Rows from block 8, named by matrix and row number. Each number is 128 + 24 x the weight over its row's rms, rounded and kept within 0 to 255. All counts start at 0. Numbers have three digits each. After the name is the row's rms in percent of the matrix's.
# pw2: conv module project (model.blocks.8.conv.pw2.weight, 192x192), inputs 0-191
pw2.57 098:135128132130148177128119112128128127178124131108100128152148107115148128128128126124128162128127109132114123096128105119135128103128128150133128128175149097145128142073128128164088190088159145130169060128114091208156129128128151092082128126135116170151128128117160092130128144128149132139136141141081127128137151114113136150103128128128131153145160117141130128128189103135164139103088112128070089148126090128109104111128164128128128133095141124108066126081134113097120128104128138128146128064128116125190128128128060117158129116130107143128163118128128190128128128104128128110
pw2.58 105:163163097128125079114111128108128144112120100173128128075121095166082091128128127148128130112119128146128128145156128165128091144143155093128128128130128149114064147128138103127125077128099128124121128111172128128128195182105166130130131112128128128100128128125170182159160128090157149128139105128128110109128130104086111128124132161075128147128173128180109134158125096128153087040111128128154102128110128128128128144135155174117192128128140128174141162110100153145128128072108128128128148113156128128124158128119092128140104128121157134136156143128118166130152128128142135116
pw2.59 106:131128177138150110109128128158172128110154108116185138137109128135097104128163130096128128156128128138128128127128128128128119105157128138138088128089128129128128128126119088143143128114117144112110159122128137171133101116134164211052125128128119164128133164158169128128150136124128128128140128152128117112128122081089132128108115128214141128058128102150148108136115101128128158171162184128115093201094128102105128143128128113125124128167082099152128134134095128118091128141128128128128128095148135128128128122077128120170151128066128172128127128147128129144128176128128093101
pw2.60 102:133149128128128128169151128143112086128136112128128117103168133162168128099106173128128075128160130164128128127128148105128128074128118120165125123113128117119155128129125103132147128067128156118132128119142128151150128163119157088128097128128165118126128114198157125128169135130106130128128128128132128104126128114105128152149128118118128161186114128113099077128092153116117155142123102076111128200128123102181137177128110126128163179200170161128125128126156128128128162136084128180134128128128111128128100128136128124104128155149093152087128128153128148083128205128128152119
pw2.61 108:135122128168128146091165087165087132107137145117165128199118093164127125104128128128115128140113102128145102134099136099103128128090139156122128161150128137112134125128110166142128128091154138161128128073117104165083093128128139128128128136198128142149148141128168094107128104128147128178128128148128152173103169130128128128128141075128158104128179174146156128128129108127128146158137128134125106128145128160089122143128120152151193122156140128128152190120117164128149128153104099153143179140111111092072150128107156104139134156128137128095131107128158136157128142108185128145
pw2.62 106:128128128157076128128112147128129084083160128119115128128079105159146128149141072110096128107104104096128099146105108128128152128128166115166128101128128136097103128094124099194190128090148168128128061096179128114128117099131128124128128128113128110128137116179103121150110135116156154128128166140117128113126139142116185084093102128140039120101120074110128148174144179128128112128128151158128128120144168119148122128128104117128186096111128130161148117098128125114128104108108114127128098072147125140128128115128128122101094119093126142144130150129145114128156128109128143128
pw2.63 109:149107077178144128128103128119128128132128169137164128128128128118146160128128148128125128128128136128128106175098128100128094135209145128147163155103101157122156127117149119175140134134128131128098144128128171148138120128124158148163166161128115140153116121141128161128128134128167155128128144192128116139128155128172115121091128069112132111113111199090128137161105122128128144128125160085135128192144169128118076148101128128128128128120128096160128096128128135147161140141110119108124131142138128087156144178201185164124148101119117129128158128128184136101082128128111144128
pw2.64 102:128128129128195136162172092176128106128112128129131128129140144128178109146136103168114147128118128128176170128138128138149101128128098131173131087106158123128128106121128150128114111120069128128154125125132128083115169128116128128128158109128133123099133175132151124128175123114118128073120128082134099100121100128128116166149101136145174119074164075114105144128168189107090062081120145181128128111124128148104098155163115128116124128101128128146088110140102144096091128163131138128109148128128135128128128132151143153128140104124128103105128089170097117072128123114117129095
pw2.65 083:165128128139101137115094142128198128081128147119153158128128128128167139124130128098124141128084101128122097155128118128192096165128091089128128095110157119189151128128195127124152140127128128098117120128094128107099128122123128170128118128123190116113075138128103103124161136167112158128110108172128128104140168123080128128087128121128089087127128128059073128128128128128119144103128142128148143129132182128113128128101167113144128128128128087141111139096128128117128128128128128116108149117128128148106115093128122147120116096100215128144128142148064128128105138161128128104
pw2.66 107:099173161120168099105118151060163128124079105118110122148100128158128103119128128119129128129123137206128131128157153131128128132091080089143178096128126128128089116128128143129165128127128122121109137138081095122162128128128128115128089128149128128128144178100132127106135182113128128128150128128176076128128134143105128082164150135152128205128126128128129155128082103125122117128073097108128128146145107112128109149128128128128128119178132128179107090128115093103128149128128126128144140165124128128156124166128125155131131113183147107164178155167128150146095117101101127089
pw2.67 102:128142084139106128091128112082128159137128160153110155128119130119128174108087143110115128171128128103080084128082108163141124084079124134128128096104128153162154128128128132139128129105149159128113128087094128141128128112120116128113072128111113105128111130128128162097128157112167128128154129085131097128128125140073108128128128128163116121113153128141128082128128167157071078118084157142076100165145143143122150123103105112083128128114128138114137128081169100094128128172137164174128128132162128135200079085154128168128151129153110145128141128132129144148128128128101128104
pw2.68 101:128149151071128128142128140128170131154134169114159107126128092108128145101115130145074128156128144128168128128183134128121128152107125141103105128135140077107159128124123079165114128128127128146067127128137099104145112096128152108114128128128140117159083139132125137128128084114103128188123118116134128088129214141128103086151145156128159167190144157124108108109128168165093094111140138156120128136128128128149129128105127134131119163123160110112128128102117128152128128130117169122128128150128110167124174103103103058128128128135107154075128128128092108133141128205128128109
pw2.69 102:143134128128092163115162107158128120160108093134128128128145154128140152059103146128135183147128141123145102160128098063143106107085088203116135145127161143128091123086129108155128128087136128128151105069140088154128128100128080141128144125125128128128139131150144085154144126159120128128128127101082128128191121162162126128128128128128148100128128099113147130163171095143128118128143165128136128178158128141097120176152088124128172124158144128146074128149112167128132165195128177118133128158128145160128124106128128128128128148128162122128128128152149128128129135160128142128
pw2.70 102:128128118128136062127128113054128128149102093128103164114128103120128127146149157108145128135128128090137137143128169136135122113128170128160128128133049128121104123128172128147151075128180095129133153146128116088109147126128116135128133178128120185154118137128119086106116095146185128154148114109128116141128115128136192111126102128128089169128151126088092070196105116146128128128142127117095122156126134128105128128139129128079128138113137128169167127128128088128128129101105111128147127152072128128140081076129158128149139128128149186107134128103123128102111128148154128132
pw2.71 101:113108128116128099128119170118128119128128126115128143142176128109128128128149117114128099128128129144143128131128128128103128128120111121125112167142113128128106147128163095172128089121128093153127128086153177079128129093158106151128083095095128108091128087139141085161146171099133150128129128148174180161058149081140080119094128137141121066128074128125145128132107118076128128128093123109130122128165128128128128117127109138136128132122145128108158114096169124125128128128113170071128128128114128119207128176100073139195134128112145128127173134128143128138128128147128147076
pw2.72 104:128125125128128129121115168128060099128198116152084125167096162128156167091181100146128135158151128128166128128128124099128145146175128128133128128123146119128123141164180107115089128107128117163114128128128118128142128131100133128128128115128128111128088121128077084150128128126100123133095167154128106175067128175176149121105101120144121128128129128098095128117113128128128152137059096128118128098128148152128131094128148128172114128147082122106146095163081127175123128128146147098097128128144128128128128122128128143109128146197128128115111128157098116184150179085128128118
pw2.73 096:116130128128134128108128128128117128155157124096147120099127159085137160116068098128072136118085108128110168147166117138180123113107121128171110159146149115128127128076088128179120128171120093146128114128128094128087130095175128128121128135139142122077128112128159157122128127138167143169130128128112115116106097128128128128094133138099128125163104128128136122184124128128082141078177184087128128131115161129102154128128175128200128086128128140115119090128117174159134130178103114128113128123110128120131176148128098128089080128128124128108128128159165162128120125128149144154
pw2.74 095:092160137139078138127177128144139132128124182128160106108128128107128128128116128108128145128135128128128080133146138155128138148144128107121128176140128105128128128128128155167117136100153087128129183128158128152128146128128170128133150128129128128106117094128132128166125112080118171111142128077084151138120128128118084140137128128109179113065121132195128124194149153138134132120139128128076170128128162128128137128128143128144108144126108108177147116123108103170104086162191128182128197103128128119124193128125156118152117148126133128141128165152072151111163116140128128128
pw2.75 099:086093149152143170144128113128181121159136128094173108123128104152166140128128128128142128180138150128128122150138148124169151104128140124128137128117071154191128093201128086128128117108103111093128128128080128128138128128123128121128108097085112121146153121120128124128165128144128128128128134132109096128153125128146161152111099157168128128104122141104146161190098112079128134127122128128134058158085086140186175128186128128115128128079098128128135105099105128128123151128128128128142089119121124128106128144128134165174110092104122203101120140131156128128118141140132128137
pw2.76 099:139112072093128154115107068113153128128128137118128144128128136128171145133124146134116108145139128177100131126170153123068146098131108183110098147128128145164116132108111101168128128110146128091175128173133105138170103178128154120128118128128133128127172180124104128128124128072083128130140157095148066078128143140128118128128122167131075128128119136119128094136116111116108185110128125128128089128128158128171111108128147099144154128135122193128103125128128162148145147113116140065128142105135128135118128138058110128128110089082128128128128148167161128128150135104128127128
pw2.77 091:160128131106128132107172157128191121086148159159127155106136139105128128128111125120114126128106128109128126128128088203139171091105137128158138180081134090128141128128128113128110109164158133128119105122128158128118111142128053086159139152166128128155132098125128128153139132128115120135072087128128096128119141128128129111113107128118128089106125150145128128081087140127207128128128128127093097128128157128128119128141107161128128106162128128128086128128128128103112127193097128128131066181128148128128128074101157077128128128088081139104128128147134110128104159120158096128
pw2.78 094:128124049128104136082154127136069128132118128116117140128157128129128165128147085131128128092128123128128080128131123128093110128128128145128122125128128135135051128093128128072100128128194146136070118094180128144151104128069128134128138128063148128128162074131139128141158128141146128094195128127124128128142108128139135119128122148144129128128128104103128128128164143128093128179080128069102144139164106128143119128109147115088128158146131154140101140110128150128112144171128128128128095100139128128062094128128089154128112128128128102105128128112128100109075128133120128165
pw2.79 100:134168128069137137128103144121144128128193128133073128157128128097162149128128096089128128146128171120128128128149107128131128150071128127124165128173167128037128095094164128163110128156151128123137128127122128128149128128193128167142133143128115116142128099137145096057134176128135128078100152174180128143164132163145128100128082128128160136106128183129126128116128147159106124128108128128095090128117127108128103148128142125128128151128128139128135156128131138115122182091126159137128164128128128129128150118129123103110113128128116128131179124067098128128104179128106137109
pw2.80 101:115133115107140154141156144128128128128141141099105128128109150095128128158104128084128128115176167132170146062128115136118120131125128101155114139128126128132128128128070145165141106188128139124140108167128109127174128121128128141145128118125107128085128106128120122121128162080088128150169123128110128128132128132128157182081125136179043128116107124122138125109130149128173128099128114128090128128128128125155126088183128138174142107170120187128124128135128179140129178104128152150112166132162093126127128128128097123124113164128084134170128076092128128139146093188152116137
pw2.81 100:137128128064160128095145130115131128137155159128118141094115116120114128139144133127088130118145120089108206076128138128156128121082156128118128158121108181142122111138073172158128117147145126128127100128126128128128131128128077128128128168128130177123112087161119128123168158123128128128128095103161128154090082126128128120099145111134128115165128155142105179142126117128128139129103139120107123128171128127109128128128092128140046136181130128132128152164078128067114145128123102100112110150128128128128128137156142128128128128112128151128098163150101064138128178128197091115
pw2.82 109:155129080123112132154089128112128128158087121149134127147113109187128133128085123128132174119128147146148173164128142127152138116134153129142104128128128128128128163152153128183140120095081145131093028129133128128138097052092129107119146151107128162128141141131139128062157104173138127143128085153124128077167112163089140128159147107135131128147135189088128128128150134144121118128110163161128128104128166113128133138084118150125129156138128131130193116083128151128128147108128121128128137128169103120082128128124128128130128100128148127133125087165144121105128129113156149107
pw2.83 113:126122147128151128097100127128104102131136094115128157119090128124122128128186091128128128168128099128086125102165191168128077128128108131172130124168131131165101143128085121091128082183138157128144110144079122131140079103134128137089104128144125106087128121157121128128128143148117128128128128128100145128122127135128093165086156128118093155138128159098124128058128165112128113128126156109114128193152113128128128106097128128128185126079128118128133129133128130137128146205128146105091152139157128155156115128099144100098153082163153125114085128108146128097117128128156132105
pw2.84 107:125106130119102155128158139148095104139086096128064146152128088128132128128118119154147128151128110146126128157092128132157128128069097165179136134123134108060170092128159122104128146128128119097117105117083128130128128109128128080073128137137106175128145128156142084123192128128154125153160128128128077121090114114128128120146130089124144071064094090102156126128148171128131137128166128127114127111105094106082128138129097064107107128134117128115128128128128137113111123128111120089128075130121123115124143111130155097128136118164137117121128128128163121148180179121121148125
pw2.85 094:128128128128166158138128128135140128125128120128128128086169132128130128128084152128128128128149128099146082102128097128135131100119086177128086110128073128049087118128130189134128128119128129153114207143195159128095194112127144128108116128142103091155146148128159123128088128163161128096162128122128161147140112128128092106148165128182128166169083128122128100116128128128127178128128169128128128136128124142134128117128127128119128128128110148148115088145128128147099128177159128160117163167097128176128099131128097128127115151128109170104169123128128116144128097119170128128
pw2.86 102:147137128128106148148106093134128091125112169092186128111094118128139138128114084124128120105135128123128119142128128153091141121166128159161138115128128089159172145128156146118101103123096112170118165091128092156122126205164086128144139167128128128134096116137091186128128107135146128166128128204062141111128148121111118116154149095122127128149169125128122182143128147128139125089097128157136117128128128075115128141129100113119128128128128088116135161113144083119124144098166128171134098144107119126078106128107127096128128128128181181115133128115128104081119104106128139107
pw2.87 108:126144141116147163107128128128152101138067128151163114161128098093128128128114131096128151086130123118141151095128088112128128113128076094095133093128128112077145143087134119177125127081128131144128127122172186128105128102153128117128128107136160145117131127171180131122183115155161124079155111112100112128154119181128145114136128132128116184128087121134128141162117165141128170115147140116105148100120149159153139130123149100114128128176128156123179128148128123100153136092141128104149116134136130117103095155137111128128076128112128138128181157139174088128116143136055154128
pw2.88 096:094128102163096133107128126128107128139125100078148128133128048128133128128128114135094128082109124084142139171138128183148128128095128128090124122117143101143138131149164081079097098198064128128150138128128132128156128133136168102128128111128141108128128113123167121128119160155148128092102128129114128143128111090089068118126128128128128119147089182111128128128128136092110154117100128128141179128128128129081128168127124151122083148151128109128128116128147092129128147128128150128128078113124128106119140128156186124176085079128159181128128128129152128112128102157140181128
pw2.89 102:126097125128128128128165117128108145151164146128128094128095115145147118118122119118121189128128128128128124096121152123130128128108127145101128105140179106105059082121134128105118129128152124153128172128133185134144128087128074095121151156129115158132128158127109142108082062162137136115167149154128128128128135128095128150173147125128162153128151066171108124182128102143128140154128108149151176110130142160128124128126118126140108125195128114128101131128074102128128128107128151128128112083105128129104087112132169160128148098187128157107149128166179108109128125128093174116
pw2.90 099:123152128102105147095130128128136158148091128128123128128148094145115128128128100174122128103103128157140151121168096128128148128059128128128113109134097078127084128138085128177128175128128145119128167145101128128089128068192171169128132128154104128142134129128128163126128128107117063128128128118132127128128118084128118128129123121130143128118129105095128141077184143128150148131115133148157145147128097114104105167119125128151204161144128128159138128128128128128098128154128139063166146132142128128097168139094110086157128128128128072082094128128128150160142097140098161089
pw2.91 101:128073128091128116128109128145174125110121128128133180169063117145142128115061128076153125128165128095128135135099128131128128154189109128130128128128128141171108124118128090155073131128128092128155128128142128172123128150172089156128128093177099128156128146101168154115127128060141128070147128138143128128128094128128146128099165142143155160152128205083154117128128121128128146102111150128128138128118128128128127148128152128163117131117128135093174128128103112128128154126131143114126135128137151128116101161128128167159149124085110079126086061147117149128127147128105128124
pw2.92 098:156137133116120111131107128123158128128150104052128107089076128101128128085104144137109129104125194090128131128128150128132160155143141128146128122168188128144115150139128082131128128150128102128121128138166128167128128128158128138126191164150131128135128102128125132143144128109103128181128139203154128128085128164145128128125128128130101130111109171145128105128120105199098128149083128089132056128128136119130126093141103139128128104125142153132074128121128101085112128125116145128156154184092125127128128128128109154128102072119125151103087152109084098110128121165130128128
pw2.93 102:116128090128128129115128128100084166157127128135128175130136135128194128128127126128139122128112077128121148168109128128163128150128128101098120118122151089128135123128122128106120151128121201115128128149119128168128138158124128146106173147119099093128115088053128115124103172128128099155185160089128154116139110128128121131113154128101128128128161140209168100077148130156149090128106132152161128116166106158128128143102108115090128128129093148156128128131128188137128151145134128140109197138152095128098103095101128115144128128135128124128128165167151107128128128121199128129
pw2.94 103:128129147095146087168128112122123113093128094147128077098096132100138145207128148171146128128128103111100128119114122132130099186177089101128102130128097128108094103170128099129128136156121128082125111168123160111172128128107128088069128171128157115145119101128134130076124111112128184128128128151137159121114112128138128151128166128138076116115099178155165128108119107128136128074128117128163142101101128152134128128156122142128162125171097068082128128133120128116118108100127105183128088128128150135141123157128133107131128106128119128128133095135191128105128128128113123128
pw2.95 086:117131128161161128195128160157109150120102164128071131082128151128150102128132128120138160135151128128128128128111141106101204096122120121140128102173125113090105165090162105125156068128128111167133160128204092127155148151128128129096128086128129079132122155156172133128123071116112128115121128122128105128128116108128128128175171154128128170173158128114128128172124128152124149128091119105073128128138155110141128140090128128157116128085131111140103122161192102128128087128128128128128152105169128128128082128148128128108134114143127126112128128116128137136128119170107091133
pw2.96 103:128137188098109128129119091128128155128124145128079128128125114112128135063164128128128125128184128128128128085128128128128128154096131106095104128131150128122113108125157137138095169128099093110128154171099128128112143128062125128143128154098126128128128061128133128128148128132082134106125114167164117117128139145109128084152144129128128128089086167130128096127128137106165147106128163125128128128173122128128108128166086123149086155128218128139103148095141137138159104145128129103077128128128133128131128098079085132204185128161121128166120090142128089130128136139128120128
pw2.97 111:128155112215163050128085146128128128142150128128109123128128095124128156145121170168128128128157128188128076128184128156128155118078167150157159118128140128137138128146121117083098135117155128128119128128143146128118176176139083128144128128123128120128128125160128128140176186151128121116116134128128171124112108119133147128149148133142128128115128123144165128090140084126131076112121131128106128140103176128198128143147118128128117128111113166160119103081104128088138141163128128128150128128128128128176121158094105128171174097168108171118131124115128113121128123110128163132
pw2.98 087:108128076128094080155096128128115110158119147175128128128164128085124102101103128112124114142090128123121128083147149128077142128161164092113206130120147128128134097128174118114128123115112128130089113134146128098154059081154156128099092119128115128115100158100116172128128128171116128136206169104143128161128128129063156118105128084118128168128128113128128128128128107128131128128106123098116111128128162177128128154097128118128131128130155128120128128138136190120128116128128128107128128128180128128128083144128150128087163158145128127128128128133088168074128127128128154092
pw2.99 100:143128094126169104128063128128097128152129167078143128128088128072128111125128129128123128128128128128121095128128093138128132044124125104144130173131137159085182166128127145123153087125167128148173118118128107124062134108143128128128128128107157160085128152111142088111128128128145151135120067128138128128096128103157128128124100128129068132119071128201106138111137091123128134091128122128145092147134128128173105128110128156133132136152128161163105128134114128128075120128130128138135095143103090093173101161133128128091094150128128128128080128112121131145128118118118168128
pw2.100 111:122128086128104119154124146112114106133154099139128157129156094124128128125128128109100128109122133128106128068116089128123134131145074146188128077128086111065117137191186148153157123126081088128128096128144138128043137090115128128153109128146100122128128128137126128153110136128128128159120122085134081149119140128126119086120128113128079155128177142089077124132128128128173134137156145123087128092105132128156111095128094128116156102175128142093128128118156088128128103155109135105125142091128093094155171128132146128134119128173128092162128115129165128128109125129128128153
pw2.101 107:107161119128128128128097128154120112114164128137115135128073135070097164127128128141105133128128128149122128154086128094135199086128185152128128128128117125128128145128149114098128128150128147128080125122128128103115128128175125140142181151110097077119130128115086135128148144110081128149158132134174128111150119117153160140153128128128076076126128082128162125146128135113169157134165169109129082115101099100128128140098128155128127148128089128128128107128123137128093128110123153174107128114128165089165130159095072163128084128128128128056126100128156114128130128103103128185
pw2.102 101:135140128117082161102104128157192128128120128128145132128160128121115128148076160078128107150167072083111128134128132170166090128133128124138128128117107128146172131085128141128128128101120125168128090085128169128141171124106091140141096120093163095131153142176128096157096128128106148128149177115128139141130124105172128121128166103174128128114128128075149090110128077121103074090131117131128128137128130127097116092128146105122107141128136163106141080067119087137128128128092128131093128128128128128128128085138129110128117152107128161119128128128128128089128122128054128163
pw2.103 087:128149114099121073110148128128128128128128128128209128116149078128161137173128110162128128092124121157173140095158179161128128128183163128093128116158128128122169117147139096174170131128123132128128133157179106053152128128171128128128128128128128128101064155155155128144149122128128128128160118128098122128107128070138128113132128156113128128115130144128128128128111114102141101128128128128156128059132114122143128128128128128126128128095154160101155135093128120127082072128147128128149084104128136187122128128135117153086072136136097138128071128128128128134128128128161171103
pw2.104 095:151187128149154097138185122109167103130143129128109100103067173128128152128145104144099131134133170077128113076130128128185128146104099128150133128092080128111128097128128128128128145157140123116144104113130085128145188128128128150130187189164142128115128156128160076100128079145157106128145128109107161142128122113128147129128112132128126088169122128138178128128113148150149128136111152094128158121175128125182136121105128117128128128128163136165128128166133128163087122141128128102089137128094158171084145128140129138128141129124128136147139116128128059157107128160136133128
pw2.105 103:128128128078121092141139121128105128128164128128142161136128128110120128192128112160128095129089147128128128181104128166128120128079128128128180128100109128160128128128151128102058156149152147128131119128134135115127128166110108128109128168177139068159116128098151128117181107140111130190128128123104128128140082157128153128096128113148147128127127189128100112099128118155182076128158180128184098158148108091115134128087128094143137119113128140128128116128145128128141129156132118128124114128115104075138113152088168128084166128135128165103128147128145128144087175128128102128
pw2.106 088:107145129121128159128120128140080128098150182117119108164113149174174100071129137151114142128128128155121195102092128124091121146126091173152128155141130108166128128093126158128123104121102151164169128107114128128152128128128128128140128188128073082095119131146128128115150093126133166128120143145191128157118128158128128113128094128128138110128136125051125138128116157109128098133128128128145080128128114112125151128142128169132128128176137128176109129133119128128162128071128128128135128138113142095145149140117128142070056128093128112137131144148128178144148128155082157113
pw2.107 096:135166091130104124128150128128076144149120128131128128128128103128113127155128128104128165128142163128114128090128181107110168189184162128128153158118099105057128146130159110128155128128141128128128114128128144157112121130149084128093156128111126128128161128077159148128149126128150139142128157131128109097152131164128141155122128143128128128128089158131061128149116111128083128186143128107139119128093177046128128131159120128128128119128120111128125073173087128131110128128159131133175164120129092132128099105085170128084107134092133104135132128128131128190128095128173128124
pw2.108 094:128128137128074128133131094128137147137184097131091128128128106101155113128160128163174095098128150107105128128113109155128090128116127118113119198098110169161176104136128186154154118122128121110098110108108128106128104142104128128105128139136114150155128098145215065118125125165094128128128152102133079153159128128106131144123076163135128100106127128128149181113128102132128131128105128128149105174081128067180116132128138128112128124128147131161131109089128101141149139122144143174174098129159128128093095148128128127181128131128128128146138128128161115128089153128128128128
pw2.109 102:139103126122128140128128097158156128128128083169128144114128107150153127128143107168128128133155128138128128136128159112066065103131103141155128043128123112131128146127128128128139128129128128144128142092128098126128136085058128146127162115128128172122106137122114128136128128161128116103128137139133134128128155140142122128128125128128100128149146092111099127128100165065136072128128140172128136121122162108136152110128141119193106162135187066128097158118128128128132128087140128128128142121128131128136083130158060145128160092121090198080135113064098099128153128105120144128
pw2.110 107:128128094128125128162103139128128131068128135115104145128057128105128119173125149128074128147128128108128126089107102154122128149135154128128114166128128074069142126106128098132128173128142126128133090128108099128131128140128124089161105098129118132152104128138109128128128170162159098148109152128070133128149128189147128080138127130118128135120128173190133151092130128128098106128130172098193144098128124128144177123159128118157128083128185139128128129150128128128128136109131184126125107129083128147110157173119128105128116128094128120128076135118107149143079184128109128128
pw2.111 113:064118166134117128128175198174115116156115108161107175103128157128115142128155167168108099134128128146159143088167137128122109111128136080128128099127160137128128128171153128114104110128137152128050128142155188040133142141128127135149128128128142111136124102145137115111106142151138128135154128167125128117150118128121122149166107129125128135105128118128131135094128122081166128188111160117111128141128098128128136161158143128127160128128085188137144114118139091128092116128128117143128150128128104113167105184099111099109135178111102098115119132131128128125101131170118148128
pw2.112 089:141129128168128144150128128128202103128130115139131134120128128201128146128135107191119152112100158128152149128151128128128071123070089144128128121081116128128106128091149109138128128131128098082128178107137147162138163128132109148106128128146128128083126153161128107138125157114176128152128128147128139170128156128154101116122137124116193128128188130131103134099162128128121128143106149128110138075128128144166128146123106156142183130106167067147148124163150153127133177120128150099110149128090084099128128072128092128128160128128157127135128128128085131128121128128179128129
pw2.113 089:128128125128103128128104141169134128108128128145159128109159115128055128128169120128128160157162128127154128118128140124095143128128085128128128128128086128147126103116128146109102135162128111115106128069128172132128128138078151128128149141128108096128128159127128133138128146128167093135147113141192128124160191129128088100112098089128128121128147123128082128120128061151141122128122128059128093128124128098120102097157104139103176136102096104103086174106101128077151128117128106127075130168128128128139153104125188128117110128182101156128090120119104097166119152119128130174
pw2.114 107:119156142125144158128117171092132137128128118159094099149130114103132128128128128162131128139128144146129174114125145128128130077135128157158115077086085111174128142128125131128125128107128159201122128128144175114128146161138121128128128147132128128125113168143136114128182128061156128165128145128131146128178116128116160096077113128158156094128128128119110145140095128128128128178115092162126072131123090107128113128132120153128128128128101128158128125128106132093128125155141113164128116112128125121056119128139128074062097221116152143128128099128128130091142139142094091156
pw2.115 107:128107117151128153128086128128128107105152127129119145128084119135128140073168135128128128142172112127143124184116106125150178128128124099128128148135128071122129175113128128128104126122092137166141101187137113134128089195130141170102139178112128142128114128121128166075128098128113118088128144090106113128128128197122150062128105128124128157080083132186128138128128196138128128085119117128103139117089169122120128116128141153089128128128128123128096128128089148135156110162110132109128119102117102091128140128142102128128099116128154082128152166128128147154115149138155128173
pw2.116 108:128132128134149104134093115148128128128172160080138128156168128128131166128086158109128099162128154140120128113099128128128150086156128128107144106128092151166094128129111128128152125080072119139158094128128137200128114131110173128128185071128184111104091128102122142128081132128090128111098098128149145150118140095128120110095128164146128178131122156132150058137127101148128121128135128125142134078128131128140062084132181110123082132123128129128138141128119132128128113129109128065177125127128117114128129100108103195140152123139128137128140128128121166122133118138128128102
pw2.117 096:075128128124162128103128134128128128171132128097116142080121118137121114128137128196136133128116066128075078157128108128128107128128128128124158140092128150101128128128128102137128135128128086128153147158119118129148128100097188126128128128109175135087128128128134110163116096138096129163137128128134128128084161128158116128128128128106134128164177105074116106083099128136117118199169081058128129128128128092128106128136117152166155128140098090199152161136128120128154128135128138126135108103128153117128118128149116068158112128190145127133124162128119145128086086128125128128
pw2.118 094:114109068119117163141128127105143128147098118173136159083096166086128173121126129128164128110171106152128100096061166138144128128129128147111079128142125128072119109128105126095072099173142128183128135142128096091128135126160167142118126147128117128134128128147077093120181128148128140139128125128089128128136128071130118128111128066151145087128070128133128130123128128095174105158168088086108144152128128128167093119139120100128119128128128152108128128094079158121128130133128128129140128085128116128128128153125160107126092163104128128093128108114128132137128163124087128124
pw2.119 090:128138103128128127105128177128128144101128124128149161103096147128099128118128128128099128137128114168140128129085128128153149128103084122128128102127128128128175137095128128143129112082128117158128114115124104150128107085091094128164128140128128128139164128128124092117128132156128128128128147128128135088122128128132124147091128121135128128128065160104134135114103160104148152119130148035163128196180066128128090137128192108148153141099099108128128128143135128128090128128148117099090083185127133096141135053121128128130129128081128128148178153128157128128128136200094128105
pw2.120 098:166155128128128119128117089128148156128176126177173128140128108128102115171129127108111217128128134127160114114128118121128132180128128140128128136138126087128105129150111119176089103112130082176101129080140128128128137128159128155154138086128153128159128095128120089128128114113128153113150123128128128118122136145143122128149107089128128149153127195128142128172082140128128107128061122133122128135080138136179133139128095126128156161163118143203128095086093105128107171187128128112145082132138128128103121111092128128173128119104128126108171144105128128108088124134128128128
pw2.121 101:131102151195125104114128128137128094087128128175152128160104128131115124128098097131128119144128156124128125162120180145108128106128147128104128133128128112150160128117163146140166128178126144165147163128145128105128128194113165128128139128133135097137061181142126116128128060174124110131128115144144090124128084131135122128143131104103063140128164143141128128180128113128169128089129151128128118081114130128140145116128112116128142148052096132134128128128163130138128128074125127128102128128113128128128187128081131128102130074128128084128075128128128137107128140128059123118
pw2.122 108:122126087127135087128162110100107135125128132128083153137072143128154128128128188128100128123108136144137117128118128114128137137128128118114134148142168071097074088127128159128154136098128143128128149100119125107161098125128152123105093143122128145105105128121138163077137144128128132128128128183110112139149128128128071138128095156128142128108128124118129152168130154101103162166097115192168168147128128148179128128098147154128161102100141128115103128146077150119127159128128101147128135145128138159131143128130072060095100148107106177155114155128174108128051137128104121150
pw2.123 102:144128148141104181146128137151129141170128128119145156119082176130128104077065136088118107128115128128085128146128116128090093128108141183110116138128128188128094061095106191115095128141128133128179145128119128164128096120089117128107123141117128126147128147114160128100128128139148128143128118149126128152128121128127120116099128154171213128139112146096109112128128128134093100142108154124124118142146086128088128130137169128102184151128128128128128101106101135156123180128129128128097143144105165154088113128141128127128104079135093130178165113133128128128128133171078138130
pw2.124 097:146111090128124168128118084131136071113166117128128136119173128134153143148120096129128128128127105085113128128173156141128110139156121157113146147128161101037128085166098123138128128119098128135175128117098128122122107128128114128152105147118079128128096085175140092150142128128128128128122128128077122169203157161128128152128084109094133126148124128156154189128109142070123128143128128117149128164140101128128154121070133148167128113159128120120126109093127110128101109128170089105143132152082095108127125152124128128155085136128128111104184147128128128144107106128111128128
pw2.125 101:130095127142128128128128093123146128150128149100163109130128128128127081128168113124128109128129171113128104152117136132063053128128169128160132140149103151128140201117161129099149137127128135128099138173084111128135159158168157144104146140128128152149128142163164149086128123120189169176111128071059128135137128173173112135128128128103099122150078117162182131122128122128128080097128141112128128128128152128128128133080128155128122119128167104128115128128151151176128096073112097129120128147121121126133154125128141142095128069135128145128142094128117106116144128099136128123
pw2.126 095:162112156121127166131127128128172128110180127119136130147128165128131095129101144128159160128092128131128128142170153145128135128187128079131140128128125128116101159090109111121143101109128151128100162160108128093100128128128131199150128128173145128141128108121110171131135134128113118128136127128161128128101126115128129129109140154074106128086084133173152127145128178128133176133087128148128116128126128128128117129141172128128146098149167128091128128148114195128092167114077195084175153137128128163128093080107137128117154128127128128122088128157120200128152107128090128117
pw2.127 103:122100122126133113109134128106137129128128168135079128122064163043106084134110085128128098128128123091146134128159123144131128108121079097137070128128128161128095113124175128128154128191187085128168125128128123128102128128103117140128147128138117162128127128128128178128123128156128116128128128139083160102121128128099128128128133128128115089151128128139145169128128070187095105140128128128106088101186132128158129128128087128106121128111128122176128131104163128156106104128111128128104113128161128129128128128118128128057067128136128128179167173128122105159128155128143142123
pw2.128 095:082128128128171128128128124160155108094128128096163122128128130133134099125128146150128128089130128087128128159089084167128120128128128128146128168104130119128098128096128162034166128128093128148113168143088128160128128128137137128091162096128147131107085109160089128119114117115095157106167111128128096095128090170115131176057144130132128159128108140105115113125128051121090129087139113113128125128163165169128128091128091128128131091157114171116119132163128178101128108178101128097139141124128128117128120107122137143085128118128118119128103106144128095131137119139128143087